A small model that answers yes/no questions on an image's attributes, trained from scratch.
Model: 2.54M parameters, encoder depths [4, 4, 4], fusion encoder norm layernorm.
Training: soap at rate 0.003, batches of 512.
Data: trained on photos of plants and fungi (iNaturalist), 66.2 epochs.
Rows from block 6 of the image encoder, named by matrix and row number. Each number is 128 + 24 x the weight over its row's rms, rounded and kept within 0 to 255. All counts start at 0. After the name is the row's rms in percent of the matrix's.
# convs0: reduce pointwise conv (encoder.blocks.6.convs.0.weight, 128x128x1x1), inputs 64-127
convs0.17 104 [156 109 135 125 144 129 127 114  88 136 114 113 112 102  85 111 134  96  89  98 101  89 100 124 134 109 142 110 103 180 134 111 130 148 130 121 148  69 139 121  93 120  99 106 131 121 114  99 116 106 101 111  99  97  93 108 151 151 115 161 105 127 142 114]
convs0.18 103 [116 174 123 107 146 183 112 126 116  85 112 122 104 130 131 144 120 123 127 133 152 114  65 107  89 129 124 117 127 143 191 104 130 144 121 134 123 101 161 125 125 132 116 108 143 128 139 123 113 145  65 101  87 130 175 114  96 125 127 142 107 121 111 142]
convs0.19 083 [ 86 120 103 104 105 127 123  91 106  96 117 124 131 120 110 144 103 116 103 128 105 100 169 126 129  81 146 133 178 113 112  90 114 127  92 129 106 113 146 133 146 103 124  92 103 152 115 115 132 125  70  92 147 148 118 146 109 133 171 123 107 120 103 135]
convs0.20 095 [105 140 118 131 108 110 147 126 106 129 152  83 153 101 100 120  99 132 114 111  88 113 114 205 124 157 151 138 154 118  93  99 115 128 120 163  88 133 110 111 111 113 176 130 116 129 133  98 124 164 143 120 139 139 101 151  92 104 181 144  93 103  83 129]
convs0.21 092 [196  89 117 143 138 105 148 135 133 127 125 102  96  97 138 127  96 104 130 131 140 155  95 203 143 117 183 104 150 117 135 159 145  97 101 148  89 100 111 131 114 130  83 130 144 143 125 117 109 115 139 144  95 142  81 113 120 115 126 119 125  99 137 149]
convs0.22 104 [127  96 110 105 108 155 113 153 128 107 132 154 121 162 186 145 144 122 113 139 186 166 133 113 151  91 140 112 110 104 125 147 102 122 112 128 117 126 159 137 158 150 109 106 152 153  98 152 147 118 118  91 127 154 133 117 161 118  98 164 151 157 166 180]
convs0.23 112 [103 113 142 129 143 167 129 119 148 100 140 132  86  89 100 112 135 104 115 111 110 116 127 104  84 123 160 119 154 108 184 149 113 180  88 153  93 154 155 115 145 100 169 170 112 124 116 114 138 131 121 137 118 112 187 120 182 111 104 134 142  93 114 109]
convs0.24 094 [ 71 129 135 122 138 144 126 107 139 104 168 125 107 119 123 140 130 108 127 110 131 114 122 116  97 151 141 143 129 145 183 118 118 135  97 174  87 171 145 144 134 123 112 124  85 125 135 112 131 163 144 153 107 186 178 136 142 111 139 128 150 118 105 152]
convs0.25 099 [ 95 156 108  86 114 140 128 123 116  97 123  84 112  91  68 158 127 105 118 131 127 101 151 199 112 136 136 124 128 109 130 105 103 124 149 163  99 116 126 122 138 107 138 126  94 114 105 115 121 158 134 140 157 156 116 128  79 101 181 138 102 119  83 137]
convs0.26 109 [132 159 112 166 125 143 117 132 180 122 122 114 127 167 190 134 151 184 153 139 199 155 140 116 134 152 128 149 127 140 136 169 144 133 126 140 158 151 151 179 134 137 136 129 156 142 126 136 140 155 130 103 134 122 127 120 118 119 145 153 148 166 130 120]
convs0.27 101 [126 156 129 167  98 155  84 125 142 119 107 119 108 120 102 107 110 109 108 122 100  85  98  90 109 127 136 131 156 107 154 121 128 159 142 160 121 148 157 100 102 122 155 106 150 107 121 105 141 178 102 151  88 157 119 138  85  98 131 112 111  97 151 116]
convs0.28 084 [150 137 122 169 125 151 114 118 116  99 109 138 137 126 107 128 154 106 120 136 135 136  68 130 122 135 131 131 164  95 144 125 106 120 136 101 121  97  97 142 125 156 155 117 147 140 107 105 135 191 115 135 105 148 133 115 104 131 127 116 117  98 135 153]
convs0.29 097 [169  98 143 118 181 115 165 102 120  95 123 116 114  97 116 111 155 111 120 132 131 136 162 145 117  85 132 106  72 170 148 132 138 100 129 125 121 127  98 124 136 129 132 138  92 100 122 133  84 107 160  84 103 109 146 127 152 115  95 104  94 116 115 149]
convs0.30 100 [113 129 103 120 114 146 151 109 121 132 148 112 122  98  96 124 125 129 127 124 123  73 104 155 116 138 169 161 115 131 176 115 132 114 117 111 132 120 150 155 123 127 157 114  99 103 108 154 101 164 111 131 100 127 185 175 141 174 151 112 130 146 120 124]
convs0.31 099 [159 109 114 121 147 131 110 155 181 121 147  95 143 139 163  94 165 114 172 105 189 172 136  91 164 124 137  98  98 154 149 156 137 103 114  91 165 142 119 146 125 149 117 113 135 143 138 121 124  94 106 118  97 102 146 106 113 140 111 108  90 137 189  88]
convs0.32 089 [129 121 128 138 141 134 161  88 105 173 116 123 100  95  98 120 117 106 118 125  87 111 103 145 179 119 126 118 118 139 152 120 164  96 121 142 107 106 128 104  97 179  97 158 131 115 114 143  78 125 123 125  92 140 177 133 108 166 149 131 136 120 123 107]
convs0.33 096 [148 156 155 136 152 106  95 112 124 150 140 109 153 110 101 113 148 111 147 124 102 120 116 100 132 134 154 169 113 135  94 141 165 120 143 150  86 127 138 112 111 138 162 140 123 105 126 126 127 141 113 144  74 103  80 123 157 136 177 177 114 181 160 139]
convs0.34 094 [133 173 133 154 130  89 117 114 122 136 154 147 119 122 129 117 172 148 141  92 101 130 133  88 188 143 135 167 131 127 108 143 132 106 122 104 127 131 163 201 114 126 134 122 101 139 160 178 176 155 166 116  97 132 147 193 130 118 157 124 149 163 143 141]
convs0.35 102 [124 112 136 100 108  79 115 132 156 105 140 145 121 112 128 152 115 122 136 114 138  93 123 104 157 105 178 126 123 127 124 127 121 123  74 131 110 178 119 129 142 115 123 122 101 136 157 142 176 112 151 136 106 153 131 158 160 169 158 120 139 151 134 118]
convs0.36 104 [113 118  99 101 104 166 125 113 118 106 108 119 132 130 166 128  94 113 120 164 142 142  80 111 103 122 133 106 153  97 160 106 113 119 140 152 153  93 121  98  86 117 145 154 114  85 116  99  96 141 120 121 155 122  99 107 107 104 138 124  67  99  94 103]
convs0.37 085 [ 86 141 158 133 109 120 138  93 103 143 138 101 138 104 103  94 120 132 114 109 103 118 126 175 105 138 109 142 187 129  94 103 135 139 108 153 126 109 162 132 120 121 104 100 133 117 119 152 120 127  97 116 134  93 101 141 106 131 200 147 162 121 135 105]
convs0.38 106 [149 121 107 128 127  77 143 129 116 121 158 148  78 108  99 143 132 117 107 116 128 108 127 131 184  89 142 147 118 126 116 136 137 123  87 165  71 112 151 101 139 128 121 134 131 109 129 146 153 124 123 118 123 136 171 135 154 148 168 151 112 146 138 107]
convs0.39 090 [174  94 125 146 112  75 139 121 164 129 130 125 131 135 138 189  85 143 137 119 124 142 101 160 140  88 141 140 131  95 149 105 107 118  97 159  93 162  86  99 113 113  80 102 129  96 133 101 123 103 132  96 132 155 118 135 135 147 155 148 128 103 143 137]
convs0.40 113 [162  88 110 150 123 157 108 169 159 120 113 143 146 127 186 183 117  96 111 124 132 160 109 120 116 113 140 142 157  80 125 116  98 138  92 121  86 146 100  97 120  91  93 123 147 114 130 140 117 120 123 110 163 106 120 120 123  93 137 122 137 119 140 123]
convs0.41 086 [ 71 117 112 130 128 110 104 103 114  99  85 141 122 157 148 133 109 105  88 178 109 149 116  97 150 119 142 103 142 125 142 135 110 133 148 146 136 113 131 118 100 124 159 117 127 144 110  97 152 135 110 138 114 184 138 122 128 105 116  92  98 111 140 124]
convs0.42 102 [104 155 135 105 114 113  92  95 117 121 154 113 144 105 132 105 164 108 112 113 105 145  99  76 150 107 125 103 140 118 125 127 116 140 132 104 122  91 147 140  96 134 142 111 139 117  98 183 119 152 120 110  67 116 132 147 121 109 150 128  95 138  90  97]
convs0.43 108 [134 161 119 112 107  98 134 125 130 112 166  90 187 110 113 142 102 153 110 124 122 135 147 145 154 145 128 189 147 103 136 120 147 152 111 160 122 127 138 107 107 131 124 144 118 121 100 126 137 130 126 164 155  86 114 150 119 142 203 165 158 151 115 128]
convs0.44 087 [133 124 112  85 106  96 121 101  93 132 141 132 143 124  94 111 157 115 111 120 104  72 128 170 140 120 200 141 156 157  98 137 125 145 115 120 142 106 135 177 126 132 115 110 112 170 138 151 139 139 154 125 109 157 123 165 130 138 160 130 123 143 110 178]
convs0.45 090 [151 104 114 101 110  65 135 124 103 105 159 110 118 126 124 108 126 155 121 104 128 117 116 181 142 127 147 133 121 141  68  86 140 128 119 183 147 111 150 124 118 112 109 132  97 111 126 133 132 102 103 122 141 103  77 146 113 121 164 156 158 128 115 129]
convs0.46 116 [118 130 105 130 110  84 156 147 163 136 139 134 126 118 166 119 131 115 152 123 189 129 126 137 183 148 106 156 154  78 107 163 112 109  95 153 119 136 125 149  84 127 116 123 131 114 138 137 176 134 166 141 138 145 140 173  97 153 167 153 154 158 133 110]
convs0.47 097 [174 124 104 132 160 143 140 137 148 135  84 122 113 110 124 131  97 107 137 130  98 173  88 111 168 114  89  76 140 107 152 116 138  98 140 123 109 131 124  87 106 140 152 114 124 130 144 106 123 115 133 113 148 142 108 115 114  87 120  96 119  95 177 112]
convs0.48 087 [133 105 147 138  95 162 137 171 196 147  91 128 142 104 163  95 119 105 150 121 161  98 103 140 135 140 156 151 138 108 133 105 115 142  91 146  95 180  98 106 102 112  90 125  98 121 130 103 138 100 123 146 123 150  93 109 103 127 142 157 114 126 106 155]
convs0.49 103 [138 113 116 156 142 122 109 124 107 120 155  82 152 131 141  97 133  88 116 124 112 115  98 153 123 112 125 170 160 132 113 119 106 112 118 140  96 113 120 137 114  91  97 103 156 176 132 108 210 127 148 105  99 151 126 129 108 103 146 149 126 107 146 114]
convs0.50 101 [137 115 115 162 114 140 134 139 118 129 153 114 139  95 109 158 141  83 111  90 134 117 128 114 156 125 183 149 150 108 124 110 126 110 115 146 136 131 150 163 116 112 120  96 126 135 129 135 225 128 145 113 120 122 101 133  97  89 140 132 140 112 140  88]
convs0.51 107 [128 136 110 147 102 130 132 142 136 149 112  87 139 150 147  92 134 136 134 151 134 139 121 116 119 118 147  97 139 114 146 116 142 108 100 121 174 133 162 139 119 128 130 138 154 130 187 177 218 151 167 123 129 117 134 167 123  89 123 108 148 100 144 108]
convs0.52 110 [173 103 139 121 163 127 107  96 131 151  95 123 114  94 116 128 125 131 127 100 156 114 121 110 149 112 136 155 122 163 158 169 111 102 141 122 170 159 159 129 134 106 106 131 153 136 112 163 134 124 182 118 103 137 143 121 128 111  93 100 161 121 160 131]
convs0.53 091 [117 170  88  94 106 131 103 155 139 158  93 144 151 183 156 118 108  91 113 109 155 120 125  97 113 126 142 146 105  67 140 124 114 113 158 119 137 116 142 127 139 101 118 100 148 119 125 160 138 166 103 176  70 132 121 165 118 113 135 125 124 163 159 126]
convs0.54 103 [132 122 118 115 138  85 129 165 121 113 166 143 152 116 128 125 128 121 116  92 113 111 112 177 168 142 123 136 163 109 116 149 117 184 106 172 107 119 102 159 116 143 153 117 142 168 115 119  86 128 128 132 134 129 127 134 125 188 172 193 158 187 144 154]
convs0.55 099 [112 125 141 140 148 129 131  97  99 116 144 140 101  95  84 138  87 104 102  90  79 126  99 145 153 122  98 128  87 153 108 135 125 114 103 111  78 105  95 115 100 145 161 129  90 138 123  85 101 121 125 119 136 149 150 107 157 144 134  79 125 128 135 142]
convs0.56 099 [116 148 118 158 139 177 103 121 124 102 127 142 102 103  88 177 176  82 101 135 107 101 123 166 119 120 185 160 116  66 140 120 127 118 151 138 113 133 133 179 125 132 109 101 126 116 122 136 160 130 137 130 117 184 106 131  89 157 145 129 101 165  86 148]
convs0.57 105 [125 104 133 161  97 132 126 133 108 177 104 174 142 140 134  87 110 166 132 129 140 144 156 126 145 108 112 150 131 108 149 180 161 156 129 139 114 134 105 152 127 136 112 158 148 177 156 117 135 103 181 166 105 110 154 135 105 113  94 142 167 103 148 149]
convs0.58 100 [110 137 116 113 156 120 124 120 106 109  96 156 100 101 119 144  88 101 137 119 180 126 137 132 119 132 137 116 127 146 167 107 133 115 135 158 117 125 111 132 121 155 105 107 130 132 113 107  70 147 112 117  93 181 138 120 127 156 137 172 155 162 123 164]
convs0.59 107 [114 145 138  96 117 147 170  93 137 122 148 139 114 100  99 137 127  91 120 113 106  91 130 117 171 123 130 119  99  98 153  97 127 134  92 157  75 134 130 140 144 100 128 137  73 118 130 146 120 133 132 141 110 165 152 138 129 128 131 122 121 155 127 103]
convs0.60 102 [109 121 128 138 105 111 123 139 123 123 139 113 152 120 157 161 149 119 135 120 166 109  80 161  99 121 130 157 121 121 125 110  95  99 125 115 104  96 116 120 103 154  78 110 132  96 111 149 126 160 124 159 105 129 129 143  97 146 167 147 100 150 108 120]
convs0.61 095 [116 131 133 132 126 152 133 167 114  79  99 136 141 133 132 163 126 121 148 112 143 146 172 147  92 126 150  84 145 119  97 107 103 159 132 121 119  96 107 100 134  85 113 124 141 129  92 104  80 147 120  97 199 130 122 147 109 111 164 132 126 106 109 137]
convs0.62 102 [122 129 101 107 125  94 133 128 136 126 115 111 116 124 153 156 119 110 129 115 144 137 119 138 102 129 124 109 137 105 113 120 145 106 142 121 131 108  87 111 134 164  95  95 136 144 125 134 108 134 112 124 123 141 140 112 122 178 111 164 119 189 104 138]
convs0.63 097 [125 127 137 142 137 122 125 124 135 126 128 113 133 149 145 142 104  99 109 139 121 149 151 133 164 134 105 146 129 108 113 122 119 128 127 157  55 137 114  85 116 118 107 124 109 128 101 120 129 153 121 149 179 110 124 144 126 151 178 127 103 132 125 118]
convs0.64 105 [128 125 140 142 109 150 138 113 128 155 136 138 118 149 153 124 116 143 139 131 141 134 159 154 125 138 151 201 125 125 114 131 131 118 132 152 131 144 125 164 177 130 103 128 115 104 158 155 164 106 183 122 128 170 120 139 118 149 128 151 160 173 106 155]
convs0.65 092 [150 106 131 132 126 159 159 119 143 104 100 160 108 113 127 151 146 107 131 106 114 119 132 140  65 112 128 123 117 130 151 123 122 137  76  93 122 113  66  94 123 126  87 126 141 130 109 115  74 108 123 109 130 128  76 113  93 163  84 134 138 115  98 124]
convs0.66 105 [141 124 124 145 130 174 160 159 126 120 116 128 123 138 174 124  56 156 151 135 142 144 155 140  88 120 107  79 106  95 116  95 134 142 123 131 131 117 127  94 143 114 110 133 132  88  97  96 106 129 124 126 174 144  79 107 122 129 127 137 130  78  82 136]
convs0.67 092 [168 113  94 147 138 144 115 151 131 109 113 136 154 130 139 116  94 160 124  97 127 145 117 153  90 142 135  89 106 132 150 110 154 134 134  95 142  93 138  80 135 118 116 102 127 131 121 127 125 111 101 115 144 101 115 120 152 135  98 128 130 100 157 151]
convs0.68 094 [157 118 108  92 165 117 151 139 136 129 152 195 140 137 116  88  84 123 127 119 139 122 122 175 143 117 108 165  98 143 125 108 114 153 127 111  96 107 167 111 143 112 109 138 127 135 108 123 142 122 133 125 138 134 129 150 154  95 109 146 169  96 167 124]
convs0.69 093 [181 135 156 122 158 134 125 163 136 133 129 155 156 105 114 124 114 117 154 128 100  91 101 164  82 146 106  86 136 154  85 130 139 151 138 100 167 130 120 130 137 154 110  94 130 143 133 103  98 120  91 162 138 131  99  98 126 117 102 143 121 114 124 156]
convs0.70 095 [168 115  94 135 154 156 100 176 127 119  98  96 185 145 136 158 112 183 115 137 159 128 122 127 146 122  88  98 113 107 180 104 123 127 122 109 133 106 103 100 110 117 124  99 161 135 125 101 121 138 111 157 151 149 141  84 119 117 116 126 111 107 142 118]
convs0.71 089 [103 134 178 150 139 133 120 153 120 110 140 119 174 118 137 111 189 165 158 150 150 145 170 111 117 149 126 110  96 115 122 134 135 143 126 137 138 171 132 140 144 139 170 131 128 110 129 168 128 132 133 176 130 156 126 124 113 144 168 121 116 139 134 129]
convs0.72 100 [139 119 117 125 136 124 141 161 128 141 114 111 141 111 148 138  92 129 124 106 119 140 111 165  91 117 117  83 101 100 116  79 131 114 118 100 177 128 124  90 120 132 135 133 115 135 123 124 109 132 138 131 140 108  60 110 100 129  97 112 131  97 105 114]
convs0.73 106 [130 122 132  90 129  82 143 138 111  80 148  94 134 134 133 108 138 156 141 161 124 127 152 146 120 131 157 116 122 173  98 109 144 117 126 117 144 112 125 118 134  98 141 142 138 133 123 121  89 112 116 109 140  99 113 115 135  93 112 139  88 111  84 147]
convs0.74 105 [123 109 140  98 152 115 147 114 129 134  97 117 101 114 135 113  78  82 112 151 138 145 123 118 160 130  91 112 150 115 158 129 154 126 151 167 100 125 125  85 107 160 111 143 142 157 121 133 101 138 187 116 101 149 126 151 101 106 148 127 124 110 116 162]
convs0.75 081 [165  86  85 131 115 133 125 175 106 124 112 135 189 147 149 110 116 193 130 142 163 137  97 136 124 121 116 124 113  92 117 111 126 161 116 128 152  80 115 106 114 104 145 125 140 105 128 100 103 132  96 129 185  75 125 123  88 129  94 134 132 111 140  96]
convs0.76 086 [123 146 118 143 163 137 117 124 117 126 122  52 115 127 131 139 134 117 128 121 130 125 120 133 140 162 161 119 114 157 172 107 113 126 160  99 140 128 114 136  91 130 117 111 143 143 131 109 122 150 186 169 106 148 176 136 121 137 141 133 138 121  85 132]
convs0.77 092 [128 114 103 138  77  62 125 152 106 127 105 104 178 145 175 123 110 179 130 165 140 135  89 151 137 127 120 103 104  97 104 117 116 126 122 119 183 123 118 141 110  94 103 142 139 130 120  93  82 134  99 157 154 114  98 117 112 128 130 169 104 102 121 123]
convs0.78 095 [131 141 110 116 136 132 119 136 135 120 106 206 126 143 137 172 127 153 147 124 186  99 106 119 136 154 128 117 124 174 143 138 124 100 130  95 160 120 115 103 132 136 108 124 161 126 106  99  89 141 131 131 131 121 160 124 150 200  91 123 143 166 116 155]
convs0.79 100 [119 128 124 112 127 130  96 202 105 119 118 136 174 186 157 119 141 178 137 137 151 111 164 113 102 145 108 138  85 164 102 146  86 186 148 104 165 110 151 156 157 106 110 107 158 137 137 135 140 148 126 135 153 140 107 142 129 159  84 161 148 143 148 117]
convs0.80 103 [108 148 172 175  97 141 113 130 124 117  83 143 155 140 110 146 178 112 152 129  96  88 146 131 115 147 151 109 122 122 113  98 127 127 146 100 147 120  91 121 150 100 167 117 132 135 127 121 109 128 130 170 113 115  75 146 124 160 114 113 118 163 101 150]
convs0.81 098 [137 104 102 163 149 127 157 102  84 130 136 123 140 114 142 126 160 123 134  93 115 123 119 161 126 115 171 120 142 192 199 146 193 130 121 146 109 104 131 139 129 176 108 175 111 113 116 120 120 114 142 109 140  97 204 132 144 163 142 129 118 138 116 149]
convs0.82 107 [ 75 124 138  95  92 154  90 177 152 101  99 212 129 177 157 134 113 176 134 139 178 104 113  89  91 146 125 129 135 145 108 105  90 170 106 109 115 171 123 107 131 117 131 135 143 148 114 121  97 156 109 159 127 126 109 115 138 140 108 169 140 118 130 116]
convs0.83 111 [ 71 137 115 115 112 133 119 106 154 102 145 102  83 152 169 180 130 107 125 166 132 150  96 128 135 131 116 118 140 109 108 105 104 105 138 173 106 111 131 106 125  99 129 136 133 146 102 119 129 123  84 115 111 139 121 110 142 101 163 175 105 112 145 151]
convs0.84 100 [111 145 120 100 128 130 101 134  88 109 102 119 143 177 137 112 116 135 103 149 124 129 109 135 112 103 104  88 132 115 124 103 120 142 159  89 149 107 133 104 115 102 138 120 163 123 127 119  99 160  90 118 108 138 129  98 131 105  99 121 110 105 160 126]
convs0.85 104 [166 119 117 169 130 111 139 147 119 127 150  80 112 117 119 136 132 104 130  88 127 143 114 188 136 102 207 147 151 130  99 144 145 162 122 155 113 135 102  96  93 105 158 125 139 160 139  97 109 121 109 107 187  80 103 165 117 120 150 148 112 130 139 153]
convs0.86 109 [112 108 134 171 155 144 145 135 120 134 109 144 114 127  89 135 137 152 147 115 115 110 101 133 146 150 128 131 132 183 164 148 165 129 127 148  88 122  88 125 108 174 156 140 130 195 122 111 129 111 133 115 134 158 152 116  98 129 147 111 170 147 154 169]
convs0.87 102 [134 133 105 118 134 145 130 110 130 137 116  68 112 124 131 104 148 105 110 107 122 117 114 153 163 126 101 120 136 152 143 134 114 108 109 135 152 107 105 178 113 131  74 103 127 168 128 111 130 123 104 101 115 163 155 115  90  75 135 126 123  98  97 142]
convs0.88 094 [146 121 138 112 128 110 146 144 110 101 138 152  99 132  94 130 115 124 117 103 141  80 124 174 121 109  95 129  94 124 118 105 126 122 114 149 118 126 161  89 109 124 145 118 104 110 106 103  72 127 132 110 145 116  88  82 120 120 109 108  94 113 117 102]
convs0.89 104 [131 162 117 119 130 133 126 140  83  63 139  99 121 144 120 156 101 134 102 124 120 100 143 141 113 125 144 100 131 132 109 120 108 115 121 115 168  96 158 115 179 125 162 115 176 152 100 142 188 146 107 135 133 160 135 126 166 116 120 125  97 108 152 130]
convs0.90 092 [164 142 113 156 123 128 142  95 122 162 114  86 119 107 103 139 128 156 131  92 114  96 113 141 164 141 128 124 108 141 160 140 141  83 101  97 115 115 126 144 113 199 104 111 124 147 128 107 115 132  96 122 114 145 159 115 119 103  97  97 125 124  89 178]
convs0.91 114 [103 105 111  69 110 131  89 148 111 141 140  86 158 152 150  99 107 150 122 170 156 147 103 128 109 158  87 103 138  93  94 120  82 155 153 131 174 106 138 115 125  75 124  87 150 139 125 145 117 128  85 113 144 119  94 105 107 160 153 169  95 125 114 126]
convs0.92 114 [199 133 102 133 154 119 115 163 167 109 123 177 134 128 132 100 129 148 149 121 143 132 131  68 145  99 143 100  67 156 127 131 106 153 111  96 114 149 127 128 117  98  90  98 157 143 149 116 150 119 131 110 114 110 162 130 133 146  64 104 150 142 158 119]
convs0.93 105 [137 135 146 112 140 171 128 139 134 136  82  88 164 103 136  77  90 140 150 119 114 168 132 115 160 153 107  83 187  97 133  97 122 117 160 116 140 113  93 109 121  94 147 137 147 149 122  94  97 151  96 165 145 143 129  97 107 113 154 108 108 102 136 130]
convs0.94 111 [104 116 130 169 156 159 168 120 146 123  82 114 102 112 126 143 138 114 142  98 112 104 111 116 156 138 140 127 143 147 221 133 147 102 110 165 110 105 121 122 117 165 109 135 137 138 107 114 122 143 116 146 123 155 182 128  80 133 162 128 135 134 138 124]
convs0.95 100 [119 128 106 117 134 110 129 149  99 114 159 107 120 114  83 131 118 137  93 121 138  94 114 121 114 120 173 111  90 122 111 101 148 138 111 135 110  97 131 114 119 116 188 111 102 118 108 138 103 134 138 100 124  98 123 143 146 166 123 142  88 132 108  96]
convs0.96 094 [119 133 130 128 143 123 133 102 142 196 127 109  89 142 144 106 139 119 135 152 154 112 152  87 115 107 105 135  87  89 124 176 142 119 153 106 112 142  89 110 159 104 104 131 122  96 134 162 153 118 168 151  96 123 150 175 154 132  99  93 135 139 136 122]
convs0.97 095 [151 151 116 160 116  89 100 121 111 117 132 141 134 117  90 105 118 177 139 148 144 102 161 120 124 140 114 112 106 156  77 145 126  98 154  95 139 157  94 154 163 146 117 104 174 121 173 110 121 158 139 132  90 118 127 105 179 125 103 125 137 131 126 139]
convs0.98 094 [130  97 123 120 134 129 159 113 134 110 119 117 152 103 126 104 117 107 127 100 149 124 154 163 137  97 142 112 129 100 174 111 134 148  83 200 145 137 144 117 164 116 140 148 105  99 106 115 133  95 123 124 101 134 143 148 146 114 147 139 121 141 134 162]
convs0.99 091 [132 147 117 183 123 122 123 108 125 171  93 138 117 168 101 107 102 158 140 185  96 111 190  98 129 116 143 122 108 114 127 194 143 115 135  94 144 140 115 121 187 143 141 137 156 125 169 102 127 156 190 124  87 139 112 163 151 132 108 113 181 105 126 129]
convs0.100 085 [ 96 172 126 107 121 104 127  88 126 163 135 114 103 194 154 165 170 125 108 193  82 133 162 156 116 138 102 122 146 112 111 126 120 126 172 122  97 121 110 148 127 115 129 146 125 150 110 132  97 165 158 135 120 137 130 177 138 149 107 119 138 149 112 131]
convs0.101 104 [149 139 149  96 141  98 129 112 102  80 103 123 138 136 124 164 101 132 107 150 110 152 192  97  91  88 115 107 110  99  83 129 109  85 139 120 133 129 129 127 145 111 115 132 157 125 107 132 130 114  90  79 132  87  83 116 137 129 124 130  93 143 135 105]
convs0.102 100 [142 130  87 116 106 160 125 151 106 102  89 149 113 141 156 162 104 123 104 151 150 138  91 132  93 112 107  95 119  89 164  87 108 144 115 119  97  98 138 128  93 117 133 120 159  93 103  93 107 158  90 142 144 147 140 106  82  87 126 110 105  82 113 103]
convs0.103 097 [180 109 137 127 141 140 138 133 139 120 135 186 130  91 113 153 121 112 212 113 106 122 115  89 148 136 134 168  98 140 150 111 147 107 134  97  91 145 116 112 107 137 131  86  96 143 157 107 137 102 102 137 116 126 106 120 166 131 132 102 121 118 162 131]
convs0.104 101 [132 117 102 119 138 120 184 106 129 146 185  86 120 113 135 111 116  97 118 115 127 133  73 183 133 113 101 140 129  97 164  98 126  95  94 183  83 111 158 161 163 107 111 110 123 146 103 161 161 130 144 113 128 173 127 146 160 115 135 114 130 112 127 167]
convs0.105 095 [137 133 119 144 116  92 132 120  92 125 127 147 124 119  98 155 132 121 112 109  90 103 117 179 132  98 134 112 160 175 131  98 138 134 141 165 132 127 116  95 121 170 125  98 127 102 118 100  99 129 122  97 126 114  75 108 135 174 143 144 116 156 123 152]
convs0.106 091 [112  99 121 123 136 135 139 102 130 126 137 103 142  96  75 102 164 117 156 121 122 132 136  79 129 110 158 134 157 154 147 105 137 130 165 163 158 111  86 115 108 178 152 132 137 138 132 125  86 111 155 108 106 108 116 105  93 139  96 118 122 163 119 134]
convs0.107 103 [120 126 118 181 113 132 124 105 104 135 138 114  99 104 122  66 138 120 141 121 127  89 101 130 163 103 128 104 163 166 134 150 139 132 130 147 141 113 115 157 123 181 123  72 122 152 125 104 128 131 163 130 119 214 134 132  86 115 126 130 140  99 151 144]
convs0.108 115 [ 87 162 117 112 113 107  89 150 125 121 102 137 106 143 130 135 100 134 105 183 196 149 160  93  92 117 108 102 102 109 106 144 101 118 152 155 124 123 124 138 133 111  99 135 159 123 111 121 126 122 110 116 125  84  64 111 106 104 127 136 132 118 132  82]
convs0.109 110 [ 89 110 125  93 126 163 135  89 131 141 124 128  93 153 146 122  68  87 117 158 116 113 127 134 100 117  84 128 129 127 160 106 110 129 115 151 143 149 147 110 122 113 110 154 104 117 116  79 162 162 149 113 120 136 122 139 129  79 156 137 127  97 130 115]
convs0.110 105 [117 111 111 116  81 111  80  86  74 114  93 157 138 159 142 146 137 116  96 103 110 126 215 134 132  99 150 130 116  97 105 117 121 133 122 111 171 122 157 131 149 117 101  89 120  95 114 117 151 136 142 104 134  89  60 128 106 136 124 113 113 151  91 109]
convs0.111 087 [162 144  84 100 148 126 132  78 113  59 126 137 117 149 107 124 128  85  95 143 115 139 207  84 111  77 126 133 109 108 121 127 107  94 128 115 156 101 127 136 158 110 103 107 135 103  97 135 135 143 164  57 111 100 124 173 148 135 115 113  93 149 110 111]
convs0.112 111 [120 160 111 114 122 113 115  90  97 107 154 118 143 119  97 115 129 132 112 131 136  86 152 143 132 123 132 107 118 138 179 109 121 113 150 135 150 127 179 128 139 136 132 128 133 155 104  73  79 142 139 136 101 173 158 152 167 151 101 146 107 138 111 184]
convs0.113 108 [102  97 154 122 120 134  90 124 133 177 124  76 156 110 111  96 144  99 161 145 144 154 118 113 119 143 136 169 119 142  93  95  92 107 164  95 118 148 100  87 103 130 137 131 134 138 113 121 107 100 129 149 113  91 109 117 114 164 123 110  83 100 116 114]
convs0.114 114 [ 92 107 127 105 141 121 126 150 116 102 149  96 118 107 134 117 151 112 117 115 138 120 131 129  98 101 187 144 154 127 149 110 115 153 108 171 108 142 107 132 134  94 115 115 117 130 136 115 144 109 160 117 126 134 119 130 141 122 135 185 177 135 130 135]
convs0.115 104 [125 122 115 155 119 143  80 111 109 115 163 144 122 171 155 100 119 131  98 124 154 106 136 119 142 133 108 140 149 120 118 139 118 134 121 132 108 144 190 117 140 139 117 125 115 108 138 125 197 145 153 149  99 135 107 151 166 116 154 130 153  89 101 107]
convs0.116 117 [123 131 138 123 168 126 106 112 130 141 127 101 119 110 143 108 171  96 116 107 131 128 106 130 131 119 158 130 122 116 137 112 124  95 111 131  79 101 132 129 139 118 102 122 115 136 130 161 196 146 153 129 103 152 131 152 105 123 120 102  95 127  94 118]
convs0.117 120 [106 131 127 135 122 120  99 129 173 147 150  93 144 111 160  86 105 143 156 123 161 105 167 111 147 115 163 109 136 119 144 108 110 136 130 183 140 162 179 129 125 106 105 148 108 137 134 124 130 139 142 142  96 180 118 145 136 114 146 175 137 109 123 126]
convs0.118 119 [129 103 112 122 121 191  87  95 134 144  82  68 141  96  88  90 115 134 136 112 138 162 114 111  97  89  74  96 154 127 128 137 102 125 171 113 162 101  94 101 120  99 126 101 126 110 142  96 100 104  85  97 124 107 111  96 103 104 114  95 114 128 131 127]
convs0.119 100 [114 134 120 133 109  95 115 118 127 117 170 104 159 138 108 144 103 157 107 101 118 115 174 163 163 151 131 140 163 149 119 161 119 140 111 123 116 161 151 102 122 113 134 155 131 126 153  83 136 136 173 138 130 136 144 146 170 109 140 184 167 116 166 157]
convs0.120 102 [ 88 134 138 107 120 102 130 135 151 136 152 141 102 114 149 119  86 132 123 139 153 119 139 130 137 146 142  92 160 137 127 118 121 176 115 162 106 159 130  99 157  92 131 129 124 154 124  83 102 127 170 113 136 148 112 132 171 116 138 185 185 115 134 180]
convs0.121 103 [176 119 103 146 138 100 106 115  74 158 123 140  96 153 102 150 125 107  95 140  82 143 100 142 159 101 138 151 177 116 113 114 128 149 136  97 137 104  93 138 100 154 134 130 126 132 143 118 140 111 139  93 159 115 132 118 112 177 145 159 150 148 153 116]